From a checkpoint of a small image inpainting model.
Data: trained on capsule endoscopy frames (Kvasir-Capsule), 42238 training examples, 12.1 epochs.
Rows from block 11, named by matrix and row number. Rows with one number belong to one channel. Each number is 128 + 32 x the weight over its row's rms, rounded and kept within 0 to 255. All counts start at 0. Numbers have three digits each. After the name is the row's rms in percent of the matrix's.
# convs0: first 3x3 conv (model.blocks.11.convs.0.weight, 96x96x3x3), inputs 84-95, a 3x3 kernel for each
# convs1: second 3x3 conv (model.blocks.11.convs.1.weight, 96x96x3x3, transposed), outputs 84-95, a 3x3 kernel for each
convs0.20 098:095128157120133158111127127071109064064112093086143117097133150083120138148071105145143097144129071124110169087121136130131127128149129171170065128138096135123136157138154159107151118113128149144101106109100133122133155235160164178131136159092154118116132111092103083051153172136158149069130133078123111126108146206093115129
convs1.20 089:130103111151108103101154130128128116177141200147115161138136113159139110164187120172158126134146171144197232141137156104111179155167150174151105114118161153116116120149163123211181112113179120161104166119144112104141136112139131116115152172122142132094182083091174129108128145106111150125113120176135121170103086117122104155
convs0.21 097:122127125117141164201119076084146129159149168093140169135119162102149145155085119139109088130104051097118075087049102145155122144136154094126143141140108139094083078113077062084102074064082099120164118106106092135169225207169171188180187153188158171154110196140107135078095106103085106142079123083072127176110170163115160176
convs1.21 089:108122079135128094188148102126104146146150159126136135132144187143134111104125125154163168145141157121109111083078146046139190097172186133128105150076087143135112121102069142114113106093099148106076128120108138082094125115059164153097130135085157102075133116119146116126120163161180104133217199203033091166130100093130085108
convs0.22 107:066124125136149219136158136119117105124103172122101103106137087152159145219132166112175170090160124131148159126126056116107089103127115127080115108135127110116125140144171134117215132140185091130160114160184120118194063118161079169120081119103159142127123158148122151108144120134134177165124123137076068082084053088102121075
convs1.22 105:134124143111114118142121135140119106145151095139138157168097066153131130170092124086083162061058193077129161172180135150129138153146135111149161079095120127143130119094178112158120179144106148147146104122172066144152103175125136238187111113146137112094143133079154115125115150123111141141083137096189161173147204122168195166
convs0.23 096:115109118130204129121178137094101096136117137117124183141134127165131147125104166167134097155144116135109140169103086102129106098126079122142154047106143159164180152119077138107135119139094136157131139068084117139194043070103099101183084069149080094139121142218062093141104092108096128092082123136146198190159176129160159180
convs1.23 108:139096161101054086105107116106108117150136096168166146081126083131106115122140178126147128168140093167133085180127154167139109162123110093118089116153188083097132113081116127117100168144092136107184149108153152129123094139147106138124092106119108125135092132131115155153132129143188119141188176160104104129129091104101066106
convs0.24 103:080103098207158147170138115159116119136175132117166143060064079089124110102085106122138121101102135182153104070125088098150080125113126106142123130159111116208154141107142140133161115108136124210118192140148139091105123142129152119093128147074105168148123143157105138144150159090153099079138119115124161092124218167113129151
convs1.24 090:125134132159159130123120108128091166100051140144121151150158159195135169191140171131111101077077113083073110099091152114080135140091097132064111104140181115170162151122063148128134091153132138133097107114138113129075128094066118061100116100089154144091139176153133161121105096084105105107143116092165175159135105166130112173
convs0.25 099:108110087146120093118085067124074144086080113057131170165128112169115069144148097114155138196089044131138124132121134132088080123070096098094116126122165143122127129134126137158142142097124079115078120100154066078107129093124081052036087134131126117048098112123108135125194146161163164160172157111165135111143121148137136146
convs1.25 098:160139121113132088162123109102097154098191169119167122129069122146121156154144163122130120210197078126119120132160134136158123100152149130121115078154141134176204116132076120088077149119117144138133151105130132134095117132140101137107089158117198134161157118145135078098126131083106118079089080062104063126148112103147090102
convs0.26 098:173089032177091031153125032136129166154145138132130170118094076133143084089068086073073105057123124090139194161150116163189134144171143146159134122128187113135162107128103134122134074101137176155134181110069105100026011120108112140138114128212154105097156122157147158170136135114140120098150097102144162122148165153084101085
convs1.26 090:141100129149109079177092078100154155101097189116118143146113170078110146094094164159195133160118145121137128150122139135062097099097109098111091075121114162102100122129074149155118104097111129169136130120169137116135143166141147092084150134173084095142107145161135131131155119125058059069043060104141048102116133135114084120
convs0.27 103:130117102154113137105123160137134168139089139122099135065121080155126140127104156121147139108175106147098169113057147107071059093099098086107146141138150111107073157165157133131162117146152149107085161094150092130168096095140143142128153095116158155125130170125187188130107090103128137094138173123167115101178176142145147097
convs1.27 096:166171198131145118149157116101118154080150113118120128143114156103123117198142146132148135162091128142108124069100112143137156104161161146146135118115131092135149152097151098140104082102096145143119138137108133120148115123126122173199141136164138101085107125112141137096149069149162160125182154145166099121118091145133121122
convs0.28 103:145093128197150156138124077125101076137094127182092108102106154163093140135132137070018086084086115095081129147130140129163086104095118131122110093146161116066109167133117140143072139102091178213212138071094158095064108097079110095104139160179105103149156157139133166146114132143146174142144164144107133101136129099100075067
convs1.28 121:147134088117117101158157112138155128158135097116128129101152174093098116081094079124161196070135117102126152185140096222179056139109094126108121174179161096092144197180148169131113124092119130122148079072119167146156168122151140161137147096119142150153149147133171155183077127103123118120115142181123146064178212227070087119
convs0.29 100:110109093114200180125163125076119145118187147124160098133185145103138128083163127121113051227233142116143099165129209128104144101060177097107107147117105107151113118123105137117128093107095141103125093048065154107064149161150129082135155163147129131159089148129044115118103102159077091092149162130111132117140094141117132146
convs1.29 106:161147110121139139118127111126045104104049161135134166158112156120110146123065095179170143136151057145146125110152163108135141131152139125070113179143125158136170145126151162146150153151162129096115083070093070099101087093096089084075126096097091121123098097121089149117077097109151206143106159151112136123145189127138139140
convs0.30 102:134116084169163129168194155131107137128130163117131119142140100104123079164174138170175133178169149094084087146150126121166122135100093121107127123151125107106128143128125188159138167158160117150175143083113158183177112090066105070096149122115155165175153161138148139092156103121116125152100133113107147109088066158078128171
convs1.30 095:104136139082134165100138180114101096055089082098100076181147144189172157236151145149138148085109128137122119148130149083087109100070113083122143092112129085123164084107101108131092195193102114148133129163144175147152150143142182190166130140164150102113147123117096149094107175142099140121070115046128150122142184144132167163
convs0.31 100:132183177140163127034103077115119067132127096134117127148130104158136129112119130120141086113080103118121099151086183122041101106095101113097111083062111064120074170113083125136113103156126114126133147153103176113117109133122108109147063100156146178186130161137103177141149171097154135113113103117154148140163153085175120108
convs1.31 109:120165125104126117085157113146145074126175069167139109122096121118085132080119118052104099063120104069102155133090121123133169116110172107089145158170093107112107105113122150146121131119151110115169202188158153110154116159120145158114113127118125141151104159163156145148148163147186154125163120143132106126117113074130215165
convs0.32 105:099164156135146143133170098074087099093037129106130114124091114177130142135142155126126099192142157136129128085128138091180161129154137145170148111109109150163091125128112089093091070095105117168229146103168154092114104096167057119160095101153110058184069104151078109176120165161134165180117097121096148150093166186098126117
convs1.32 111:114087132126113125126110124109100159133127190131121180120143143123158129074146114069134118086164059082172093110129086101122053178169135130116099159174173165098120123117141133157181121171165149127097115097085103112063162117139160130099171116119111077115132102125138104150073141159076054129132110191141124120098105132173152151
convs0.33 095:144178144182153185171174154201177122108121082134120094112149163095111106086156182117084142122132157147101112145143085171114130130187143183103118128110122170112108139173148135154141122132153121058111064086146119182171134127128100111128075125091093136108109153126133151124113128135109131123126117141165118103172113095152130113
convs1.33 093:091115094150149142098100149144139126102131160103057040140092188091149127123103132169151133115055075164083107140104147099110082124099118133146128170133085075111106126147155116097104145107079134114116133117088129096081181141105120150096146183125120118092117187128137186135119153121130127147098114121145142102153188108157147115
convs0.34 097:139145128179180145179193161164124119155105117126124090094111128133105129144179116118131133153106144144160120200205153157169143112221144057135139111122120109119101103143102157164156145159137157123168143106117130132089200156118140171103163141160097135130131105080154103100087090139112091127109116118115144153122156177107160162
convs1.34 097:081099110128101090132116120184128134205143100178113110106065133128125116117132139133143112146195139113134162118045086108099118089072111163146143135145162134153192104107102129137123162136157141143123129127124121133151112120098130141140093143113104146124124135143134158138196180137122159145154149191096122113088097124132136141
convs0.35 101:171119121191142148168140140104136168119123156145132125164123088126119111125100075154179178217235170135193167148149120129128076187126133122167167085121086120114090106101113125139131142183142131137187107132156128172162135129148109097090171108153129094145134077144147153166124114151115132154095140123143170146077123068075124115
convs1.35 101:115110082105148123140138130120133143077106172091132152146171124124190101168146085083083117038000091078096111145110068177138110137100098150109094182122121093091135103052090143101099111108091112135130144119130124151153134087140127103113126082122100094083121146121102180133126166149117109163137117136162125154156154163117048120
convs0.36 096:094077135124105146133148162137118190089132177099105150143108151075143111155167147098156136163185168167213141067105096130087147112041086148114104229175178077052076073127148099127131113105158107133128057114104059141166092069109131121138110100108114102137126094144145122139116120101146124083171137094035100099066107115077058083
convs1.36 112:093150166107145166113171135126177159084180155073144118136106136139149149134137149099052105045048117037048126173238165125150116131159119162230181059068049144151118112152138137141144103126103107110097107127101111140119111118116136160100129141106124132111118097145139118149171101141157113123171107159207164200154120231150179212
convs0.37 093:124135154147132138131165152152149158156163162162129173074125081125122136108119140153139124136132172149191170164127170131118134157113130160153150132112089193128121143159166094107125108168123128217147094117084090141062167129095172165134130188148123178155086141114154144112151122126114128123162173109082143138117173138100123131
convs1.37 090:147158130110166138135151141114067099073096124068098092164135142173131134164161187144118165092083125095150135153161169085089134077063157119159118111174126102118157199177185173165153125129165112124121140137072133138078134124097090136137130174144147129169195160141165116124112094105105104108093126116142137149112122115139107138
convs0.38 098:203148130107080125130140129121124168154139122126150163146114138137123168187180188109079091088048086149072114109200128138137104174157116126174090190133140166149142178132138171127117183165138144113116191115075165130037086117146104115117036103137066120167093131125050113121147187200073137142149138173114137113111124129144128143
convs1.38 118:160165151129112121122118111102097084116089101144116116116087079065068112124100179148115136117091137103062098138093036173093122212148104121106105191182154155172128148104097174144124139136075110104119109125108149103108110135138113130104190222180069126119106151123107148130079124198096128143160156100168198170137145057181183159
convs0.39 100:142141115088146102099106120130115112137079107138124106104099124097154134139178167152158153123149089152127074098134114130113103094141148151202101197209185165168165083156154140160180161146167087113141075127185104153127099105117129114136115136132110145129115138173110134171144122178119133157136104138124103169130113135144117185
convs1.39 100:171157167147112172132159175127163092125214108138160086074083098113106124154151143160111111151063131073079158126127124131176176141145152090050075082000046175064094102108096096135102121089122142135119161114144105106103123152109084129085108112104167170162175099139163135145121162130156151124113149138132128141153170126129142123
convs0.40 101:090102080102079091158080126091107141093137144102103141107147068114108086118164078226205146160174144125084146052118068057097102072109069130130113129126142132087136137108129158144103160112125091087148122115117083063023080151147096146120198154161126130147113125174154123146134110155146123155122080106113098142077077125076096144
convs1.40 100:115110087113136140148149128132132144172115128129130156208096129216168154214137151096123100113119129144081082133169108103179138134163117141160111123130160148149110163152122162144121142204128129170109129066058091047091133094144125045100077033065127151144139142144140106121156184187086132111135128149133132149096123174100069165
convs0.41 101:132138173151128114144148128165111099137117104098113090128124104146103121133158126108137153155136142128088102114123104103087104114109102175095132139139164154112137185161179208149150132132130125173124108133047113150110185165206156172219158141210125103161098097118086141104115163114113153171152173117169129093125139056152219102
convs1.41 092:145155177090105164087064101165191172096114128136114093149151171171113099173152127118134141142106126160116119154117102129080079206121104124156094101128111130136100127122102119150085134122113114128127097144123110160113109158096082127124132120127112149163081150170109122103123097136114098147149124138132128147147111165132099112
convs0.42 104:122165113179162160116182154109115127146095149102090148128189177121131182101080122127102128134127157115109096128101119172115126212127179087126142091120109139161137140152154173114149152109135153147176164095053150074147132200235075098153021044072130128087131152157080132130122173204194190171147189167132138114104125117090146107
convs1.42 093:112121122105156148087109109082122134108151125100128150114112115128130136076127171132170173104154165138162172125158103106203123141177159151145158168214172125108137170160107141167154113162135123134151067156133134137119141156124119107108124134100151146157135161103142173133089026100092045069061082147155141170191142168147137194
convs0.43 111:126160133126166146168133149163154137136183148110139153115147116091106135112120114141139145133152166140139132132077086130121099117083131067049066106130079105089118123144132156146103112114130113145124098160123090125124085127098136151122136118135132135087153112104178137118134196255136174198092151188145121107118111129158119152
convs1.43 106:130117089091091102094090115114143126092065069097074074175144111145182159117121171121104148082115165049149134137160132148134157168133113111118140129086148183180201140155209138099097126078100129123143092105127119114139145119122126107099118135140124112099157148118138149130112145137061120098020060052098107093140112104105121097
convs0.44 100:090104076110156156075133133075092170097129135127120117099125181121107118139099115056136204070124111047163145100113128171047113162075133126111133169155073147144088100134080065112128092092144189129197218092136138099138106185193089116138129145174066092127075060149064090164105116137121122125129123139160122127158132096128149137
convs1.44 105:119141101143124121127114178108116183139124170132103187120114132125174144092104154119103140120086087133178113146149200105105189156124152145117107158136187099174180138125105168153118121133078121123088061107083124119118121115137140156147169154141124118135134107115095133113132139150156130169111126151155124050168148022165128080
convs0.45 106:145160192171186142184193168052084068109137120138122110189166136149151132164183140094129128095162099113141093126121173155106171101121184116132126130129121118121116111139137140175169082137114096164167118154172070074161088124102088138083126130109132159164187177119159175120120112160076070134104157112112129138050102124129092083
convs1.45 092:108132157136164180084104158152148151105080138152124154114088088137090128131138139157123166109137114099085099098121155137120149120158134161152190127135186104115142107130130061134115038089150139149143122152195121127162121158179156135118157131144132098134119133178095115079102102076120132178125131172106118148109138109093110139
convs0.46 101:150126163100109092177146166131090088106080128091114100115105134096138128135114124101079114115000055148138149064104146103104144086102155159157124136170147158176153154105114135139168122120159114154115122093089148178152076109144086125120106157159129156128097083120057087113114132060150169119108151118148142157137132168120152174
convs1.46 101:089105105128091149084094095141118098117141099132173136154133133167134162187163158103111100167227181130166135141149134136138136126153177118102100102074122160085089114138149055112137120108105128115124105125093138137125151091109127129149113102098153127108168145150132135155169158155143129130209173198101089115141138136090099121
convs0.47 088:116155231128165219156211126151153133125136127108144162132147134127163127124174145098134103094144116070080101187152143118132124112070125159121112170210138119134132131105121170145175107142134094112042115124106148100142112121126093126107028061054132120101118145112131165118090117121075074149113129117097083143125128144126115090
convs1.47 095:132100092195134044164136112122056094072091096116093063134119105119111077083110106106083090105143100156107127184231181145181182151175167131131108092052091115083083096145095103117077097127129128108160102109111156129130125118125132151138112113154077092113133080144132105131115152166145139129148146164130102074117102086147099102
convs0.48 098:118115193071066084115118109178200149147159156129137144095153111084091128116112149175135130069089127085071116088113102101158130057150103158150119119089127121075113102151153126138107125147133096107087139123212139117132199170109193184163144180151139097066118153141205208183161100115145159173202178172149134135111111114152136106
convs1.48 104:124127099106111111111123078133146127163145141123063097170107138149142113120085096134149137136147109169158141146160129106093108083110112179162201063107114102088077126114083162177177082107156128138139126116129124110158161155146108096162074099140126149121149168129184188162181100051131080102142143112130115177080068068106106081
convs0.49 102:064105141110062062098155082127137067181135107144117154136098102108135096133124111071093137120111132124149165139133079181093076148201100127113130109149092188150126148162107127142145109115129057029240133158212108157135196120144205114114122122133048113120112110178137136115134163168123171152155133132120160113105138164088191167
convs1.49 093:147158152197205127140159107142096094143129061177144143136152123131191147171159106100156166102094117090158179118161144106088150091085161105120117124109106185145121153112092095032146148121138081140144133086114207146107146140080120143132104141108091119095134127129118086104132076085111123173106131072189084181137104124103086129
convs0.50 098:128153162139165179030115169130123081106135059152139098146162116128121126112126097112145109095150126103150132119115088160112163116097130092109104138199175105110131182177135145162165098143135108122153145133135134057129146100156129066132119102115147154171125133149158138171095105107097134148082147131185181200129161210120150170
convs1.50 089:113131160118106111037109120102138090128114137144117096130140103105139112126102078115121140123132142114100125153175135094160146128127143145095158145110089140118120093109163083073121105110131117099083115115140110114125138120075116145107110150083078094091120141107161141152135146140124083108143136132073038083097046118033068067
convs0.51 108:100081148090050034144191141172157123119137114112095106140169162112094114156154157182084142062074077128100135099096090131140134142076106104111151147102092097123135113101115111132133122117120059157088065151120204097048058121149134170127115118099098230156114150173172114110159171112160113098125133106122157147141164153105114144
convs1.51 093:170174160175203242135160159164196121144094099145092091096141092097090151164079094207155150150148137120136186151189160116117133106150134142147212172168152124142142081104160102135086088136112127092138131125115099154164121145143084113098129081104073187144116181114108148115112064122122135131128083130122183158065129090103073107
convs0.52 103:073078034157146147138133200175120137176121142179140118102065081124102140156101118061097102111120155129106128104183099113144132092120105104114103115096108126118118145098094158110109128114103149142153087107132062024022111036013114131062129169200209137183181138179173153207133080068143115091098115123092112171095127116064098112
convs1.52 117:125099123099049085126148163130140125120142076117106061118138175111126119125175155146097126207123153199152163089163124128199125092133115109107158117100117151129126108080099108129101204140097133126170139143121135125134152135114137185134147120114077100163082115159147148182076116162172165102164162118149124149198221196111122146
convs0.53 091:154174138175191163152192122140199177158179157120135113166166116134108131104127150140143159161182186143193141108135170124144124100131172110061108165091108123123139099117074131122092118148133088108131136133125119097094136094105090087084093105107132127151140120151106108107107134076134094127112110126140127115187206202126147131
convs1.53 095:154202226153187199090146176117114132114124146083071099093104115109081111113060055090062094067075091080093094127135166142088139139086112124108114106151065156165151118104090141124091160110105121101122136110140151097161128166128139105153122134142094106096161198139133163097127181128115118068154147106118160113148144112114171166
convs0.54 100:137151144185137173210183201147141133122113090062105059113134110127110086125149179108111077130114152095147106102103038153155122176137161120166141103166162130148153108110115172178147137117148097082120147094124162125111121164204085116164083101121143094148151132133141128151181189158092142135136191148084128099105101130143130129
convs1.54 096:093084085114044110140091106148097106171091109133068061140082148147160154226181208124153126154146124212185144180142080165134038212160120079109162137139201086110142128126109105164173145159137145133159108134119171125135090091124119146153164124176163133123127149127174163129093164196108136167109098174078080108149149134117105121
convs0.55 100:120119153133179169112098107122139103157107110117133139125120145143136139113102141080096160136175207076117077147132131127110107092112133153088161226176118143136141108149127171181195162127120128060089088070123097154132128149181181130169114159159165130132123117103174117116100121072165161163100148109128072123101105120135094158
convs1.55 104:128139157135113147116131142090106077103080096142134144147132190138147109101122104116101146087099135172201182127144134142163103115198143127121129135129016110175090103126081064092069104106121122101121130154126093165143135134133109126162082067109143164077119093118139152154131128169158134117149168140110142094142154156155135105
convs0.56 103:124111142088074075132112105146128131128080094099088124167123130137127124156193131178170164234199131173191198102120111101077107142114138172143146107093135094083124124100133142170135158131129078109123053060091115127138097136096136131147125107129106130119127141168104107144147130127115065079122116106139161117140133135121148143
convs1.56 103:182164173160164162142173126148116152163201153120159126129089103166110148122116107091116159151136083106053105121120109142162189137183124167187142091140118126070089081116116130124134124155122104151156112108137097131147107135099088077101120192171080148144099138119115139184181141195145170143169154159120121115147130111132121130
convs0.57 095:117112155153115127113082121176150119114191191081135168113101131149123128097171182133117091139107091142111072160116137184179205168160190168160115139133105170140131137153111179096148187141116063127131117199176112175165172194070132150099095143095157123125147099077150122140151130107119132168102122113127103106090111100132124088
convs1.57 089:096119087124146121167194101132115113169060125109096109154152141093091156105147172091113174112114155091095149161115117143099132115127174134108102163184159093093085092095054085069148089121148139140089133177140130154145094119150089163146127156154082140108107145140107118139096118091097091106143168128099103169126103066123136097
convs0.58 110:106173178144179193118091169126122119150134124100124099047091103089090108090093107132142141133180155097111141098084123105112137119149104117120158104135106124127114124169135144123141138169136171125105107121089120143117068128123100124130192182217138158121149162093198196123110152115123094122089101119143090087142125127175132136
convs1.58 099:096122077129153169101156146135121142105104100066123071182172131206159139197131147169192181102059136139081100185110153170086102101111105126111160131126151089108160097099152155193172202142106121139121150121153088126123108123126109107136133104136180154125154114116104065117138115165143152146097104111098100085118115109185135132
convs0.59 096:114128088133139105148172131096087128117105124120096116115136130090142159111142169169120175168157181120093199088046135134083149079111118133152094094187151126137142139058118106156135140160150113090145150073145130115165077055129118083114135046088109120091141110153106106122146135143123124138122137118120126147113098192138109190
convs1.59 109:135115099169152152157125159119103124133104171130141166109106155119123170130115151030134130032125124046120111164146165129148150134157165119140126100057138127104122120061125159133141172166139114118141133155107091114153170157135148151101129128098158162161178143132173127136154141136161143129130101131147156154075177166110124156
convs0.60 098:086139151055162186140140149129151147133129104112134134124179123137130145152147107064126089133108129127122099164137124163134156134145108154122112204126137133147146163114113108126095108110080181177135114116092179140119126078154129110174117169157129131097112101118152180141127075088128115118083103141148142151148138123126145073
convs1.60 084:092078080182121076142109095114185132129174148083120088123119054149135144094136129137113109105127071155094099171114114132134169127100139096131131057100055095111079171156147163110136120086132157097163109123118137133155135127132102141135148136179087063072140071132142138118151168137139152119216190104123146137169130151136125175
convs0.61 094:113109130123157147112127097138192166148146150122183105078081107139151122084123110099073096126073093113052100156098155175086116130156200114098148119102131110144156143138121115130096125126133167107056101110117105108123117142109136162129184190128155101090144119116152130153104091095157154123118149114158124134114045147123084094
convs1.61 104:159143163131133115132122143140038152127075140109065157090115137124110132094158173165170108187207104156208159106118103114143100140143120119166171151171152147160109077077114152107128160106081117152127106098148128120122135113100103082065079134102157178133136140143159138131101091098155082102152131143147128117134180124104131086
convs0.62 103:097112110120109131181113125144173135123186105107103136115124138076164146156124154079128119145104112089131119110155122098170142131145140098103110185185150084124106144133131131163161160164142091076133088026073165117111148141120108091064110088070204190188255176160192166180124164145122121139158179137105117094127183191135120186
convs1.62 115:099118157138144128139173138128080148123088142157093129129138068123137103201181186127174138135191129089157116124131138139142117104145078098174178119174112088117113092087099120081122164146141139142172131119127111094132080101141124130131120104100182166080149147095144185124112161131127116128128074095133164080096129112154176118
convs0.63 093:130104066126166103110167138130141113167142088137149113113125157150112189112052112113141107144140175149140113096107119126140150100124113132170111114103111089102111139096106108141109103107096181117168139117166112159120128095123094109080087130112137077122176144217195138186102127152124099103123044105154170132161105191099116115
convs1.63 092:113126181088106187081113156161119158115096111142092132160126108092098104076071090120125140070089132100090151130150126156097128168102132108122147087044101135087112118162189149110193114146151122110117127065118149058095158189164095128104125133119142173150143199164148149151144160160139145157100099145167137131150138122075124098
convs0.64 089:124104091112096070117061116104152133132165158121154128151141141153158149109077103097086078141123077135148118083104110097099127110157115137150169119080085091090132106146161123129159189138136113108137136151129116116139230214167155157172169097123056105108140171162122175145143161168129148105134146153143158173144148144144130128
convs1.64 118:116143167148136176126163141133123114121050124143102158199151125155082080117067100129104095150116101186174131112114098172186168159152134142122169134138140138131164082053113164150126154142130137129086108118095096098096160175150199217197239255205143119115114146121132156140112152187117157154094080087123119102096085072124164125
convs0.65 099:118137154124123161154176196116117152144098126102059085117148136130121143172192147160164144133136119130129091118065061082116107120165114152127136152147098135201150115130075106111108112075119130161114199155163110111165120098116116094096154135130098107149093090125115100113103105121121174158125137135163113097148077090126117083
convs1.65 100:115093112104110090116140123178193197136149152099152138117112114095145099107099124107051113155165160146082110178106137161147142170161151073039103137097114159170104122111161147142163127098142127130117115114077104098099116159123106113113102129082076081065156094097147117124147132094140109141168159187152151118166157117156138146
convs0.66 113:069059051095098077087114071136083085150130112121105141103106123122110112094118111089077136105073125065102115150101080158125077133133107156137112132125110145106113115079067168079139228133180151105057172155090147167144145160168117113126108123155144124137129127098110114141138139134096133108142147124069056081102082117132151148
convs1.66 105:100103150106141139176151135131187140132141182136146160158137121114127084134102101116150143107182158133201159109148085111123037122141066158164159155171128148104135063169096124181120173155071172129136142158173110142128135116156158152114122096163176156195136141101121115128167148168168164188168147150074088170117108182128145162
convs0.67 101:144149144118094133075149080122089118122137088124151087177174187131137175142154107113176146104169149069121120141146134121155125160132153099168163119157146094145114133119145111159128125159154112062091157121077121148146112075105096104161086131175119128144091083103150130166126116158111100112101130105145112154091092081156148161
convs1.67 105:109088146121103084111117099173154129183123134150176117147104105102127123065062055122155148074111159105107156121128107170142144113138119143121168111074119100111152129118153120126110091142113129116137147130118112070121135113172101148159066117125148129099129135146101154156122152156167166206142138141109075097114115127140124153
convs0.68 096:143156161135128126138133157165147165209154116181116091129116126136138146122104121130154183124110177129099116065124092102153113106129103140166098096142075155166147158150150154109130156101057121144031133110057092146121062079127088099127110086103132155093142155094197144124110129142097107128126126122133160180130154120149170121
convs1.68 100:174114139164148131149113098132113077065080089093091110112113097143110093110112097116141120145179134127134124170162139110128169174152132122078116154104131144096086170158101142120134110085116124111127159155148125133085171141154123077091095094150080069052098121070124135167128110164131165137097130127093058086105100099126117131
convs0.69 101:120127099116117037081104093107101152125129188121147185136097108144121132171086110169124094177101109109080122115181180155171191101109115114133129161178180129186143127111094143136089163154095166159185150238169197084088185189161142164129102132093159173165134097122130126168137119126131146161096117112094121110185101150147155112
convs1.69 086:132107119127151166137137132114124169099125167111079153129118114167109100153187120028101078087135064121141116169134065104150068179116111112174128121126060096065084159102072172142097120152127088081105120189170136122159158154133139092140117088108120154138160177138080115051178185161139124140166121128125142117067061085115151083
convs0.70 095:191115132116063134146057147095129131177152155195171145166131095168077127115138169079076113090126138125069079162138139140115175150147145175191144132143121121165138131148127139138109149121080109066093161112081078128134126157166167184207055125105134141094221150138151178102170142165113161120125179128113146135112120094161123104
convs1.70 088:100092071090145102122151104133074088146108158168167165151152077082109127144144097156075115135159086127095097144139111165133180118111128080086131137092118100031040141091131166126131135130094091100087157135143134146092161117138119114089089096156109059046123085101156166085139163183093109157091094124104084067159131071102154087
convs0.71 106:146192160137123123126087117115149165161089143169113171057081092081119073122077133078103142103113079055011081105094133088082135122192119092105086146143149123126118153168175144121118114103104167110117191170131195088070065071150187064155108078089110129134122085155127114125104095079131120122147144146181182093125095096122104094
convs1.71 111:149143136151167092135088095137198108104151128118156150104107163119173156115138168048059112071098139135123157038135063124106140133220122087100099142182156132076088184172099148133164080072081115102149161155177112118134151156139116125120151156140131132111137153177151158126078063023085133113140176138132125213151130150145119145
convs0.72 096:144126107125110093151116139149157085180148110157115069169150177108117065150139130108109071105080092100139108096146113124093165135098121129118139176096121098106122139130137109152093123120145139163203141172226128127135165189231089112161197120197164172200138184200177142170118091127136136138137107137149159161111135153107120120
convs1.72 121:129151132150090117195171157124083090191105123164118117179121124100100100142040061092092130129127119141119152172142170132123091143166135104160165114116167094158155091106124120116153125138118110107126170119102157134085215189186182157175200200171114125138143122169134154165137120158129152107075097132130127106118120083121113111
convs0.73 105:111155147181159142203174158148138137097141107158128097106095074116063040141118126129148155135118161120146135122083124120083141105110139138129153164126116158152103149131161105134141109104149132125123118133099155128160116082052120110116154115128126138140168131091102121081202109165164073126148136145120107127146153096148111081
convs1.73 097:067050068157070078133106149124151136129137137151164108116094093188185155161172126108110170113146170106105136062156181109149119145184175139145150119102116099058139128099177100114177064101065140124172134128119130094112136181172102136114140147146109131128118115160099119170149125104134141130091106086141137137102140100150154103
convs0.74 104:113110093163099112122086112099117136073108073072128109077109083146139108159178125134138104113093121066125108186134148115163127124127081124133140179165160122130108152117109167109130151143140175196099144121104166139141188255255188191215132116136107126153074095112096021024109132118148142152187150174132169179171174136157173137
convs1.74 097:098142178040101127093135155140136151163169142106131155061140119138179163159189145179161151169138183140132145169111148113096140095054129146172141109161172160182083108141120174131127147126139106093105167153156117158163088099092101148148135119111125144124098137118100118104091064095107135100136137164176148183126112119107144169
convs0.75 102:210193134089058078148110142074093094129119085083106103126158126174117112138108100105156080030091057137195109095083115122138144134122193124157170101174171153203104132200183127146198137107145099091173119108144143064170165171175122144160114112160180065159157057100135163160122137140129138130132152128119161131104132110068111135
convs1.75 094:149121071161115172124109127136145197194194184206151155140166168121114129101101113115106144202181207156119125152142168083145132096159116141058102091084123128103153057153103088124112124110129123110129118144103150113124071103087130093065125160155100064044132134130124151174082086108154099099155082153157141133100097181106069134
convs0.76 103:133134159142134131145153125074107083120088133172120137154156126192116079154175133165174096140145075155101060137179129128146147106186146096100117084134115150154147149120085138072110121096091111190161116168114143143094058111155080098150132194216142150200109110176070101119147147138132119143141082060145161187151189132111131105
convs1.76 097:136101121088069145085106163090098093149142151187136174106099112135137099130104057151074140141074148108097123109160143122116123153139142087106119132147137143167135139129104201123114144121134131101102106103141143108124084109138105132129136069119145158119113154113124095124152121132063070075144112111122128128103068118121059118
convs0.77 089:131133126186108137140136098128198114136153099088123113104107150119108120074130138104100060105081071115122040160143184153130207125098176120103104150133106167112173123104103126160146105120121169197222144195237162171152130150205082102105155112181136138119098127144111139104149186163145098177134140184169148187182183164126222183
convs1.77 108:123125102160136081134110068195175160167075127144093117046072133128106174174128151125148180037123148055111136155093141122117146112144145131126170135125110161122176185138134138160108118130121217188178226239179255239200117099108112115161136077128163123176167141139169077118057109081120139152128101155115208098122194105130156130
convs0.78 101:146125121091120128093103148098148128119158112084111179088123109129165180106114123099136110113146132152199210154049071150048077172089076129108162161135143077089079178132173149151118159145138098057051160133158104068120109095069238168132116143149120167190081135129132115132101084084074076084121064139159102078170142105150112122
convs1.78 101:134164173117121135154144099136111160121117113148136181125155145085091139099127171066103093146144177120128132197145154148169131183182117213184184093157066100141123136073112126091063089108060103111123102124136131114132123111120128161132150172113131149122165110147129100135114171134174187162182187147145180109171102063159172078
convs0.79 101:169093125237071148201105089141169145083107131088111153173127160106191135139121103093129122119112129157145106176187125150118101151170132093129109177140170143150162107117149142119135124138157131163224060089110088114109135143162072118124070067094164132130139076118110101104153161117162124098121113122150147170163090112131147140
convs1.79 099:126149075115121039116137031158159125170161109131127092171145145107080108117121070133140140108086148122145186097078062160124048119110090094073145068128111151096150096152117062121114088158178101153119092104096124144134132160137164140078168174145137127088124118146134086129141161114181105092137108097089038132093020086088062105
convs0.80 094:128158139121158118143156173150164149074144125078134128096115147161143114036123111122135181208154141107147163065140151132125143146115136159098109121091158178115125124081123110106115075211117151078168096083132125088161143146123113158094099125119154133142144147112092108097123148091114162131119159162139144158120132145152153205
convs1.80 084:135197195190209202135152174099106173109136167100083126115132161113135097105117135090099165058090108069100083091119149090126129116094146137135069087144130149161084101100129126160139119151096101138142148132121110128100166111124139141110124164113141142128175162090125136087125076124113097126114124130159160104114166117141170192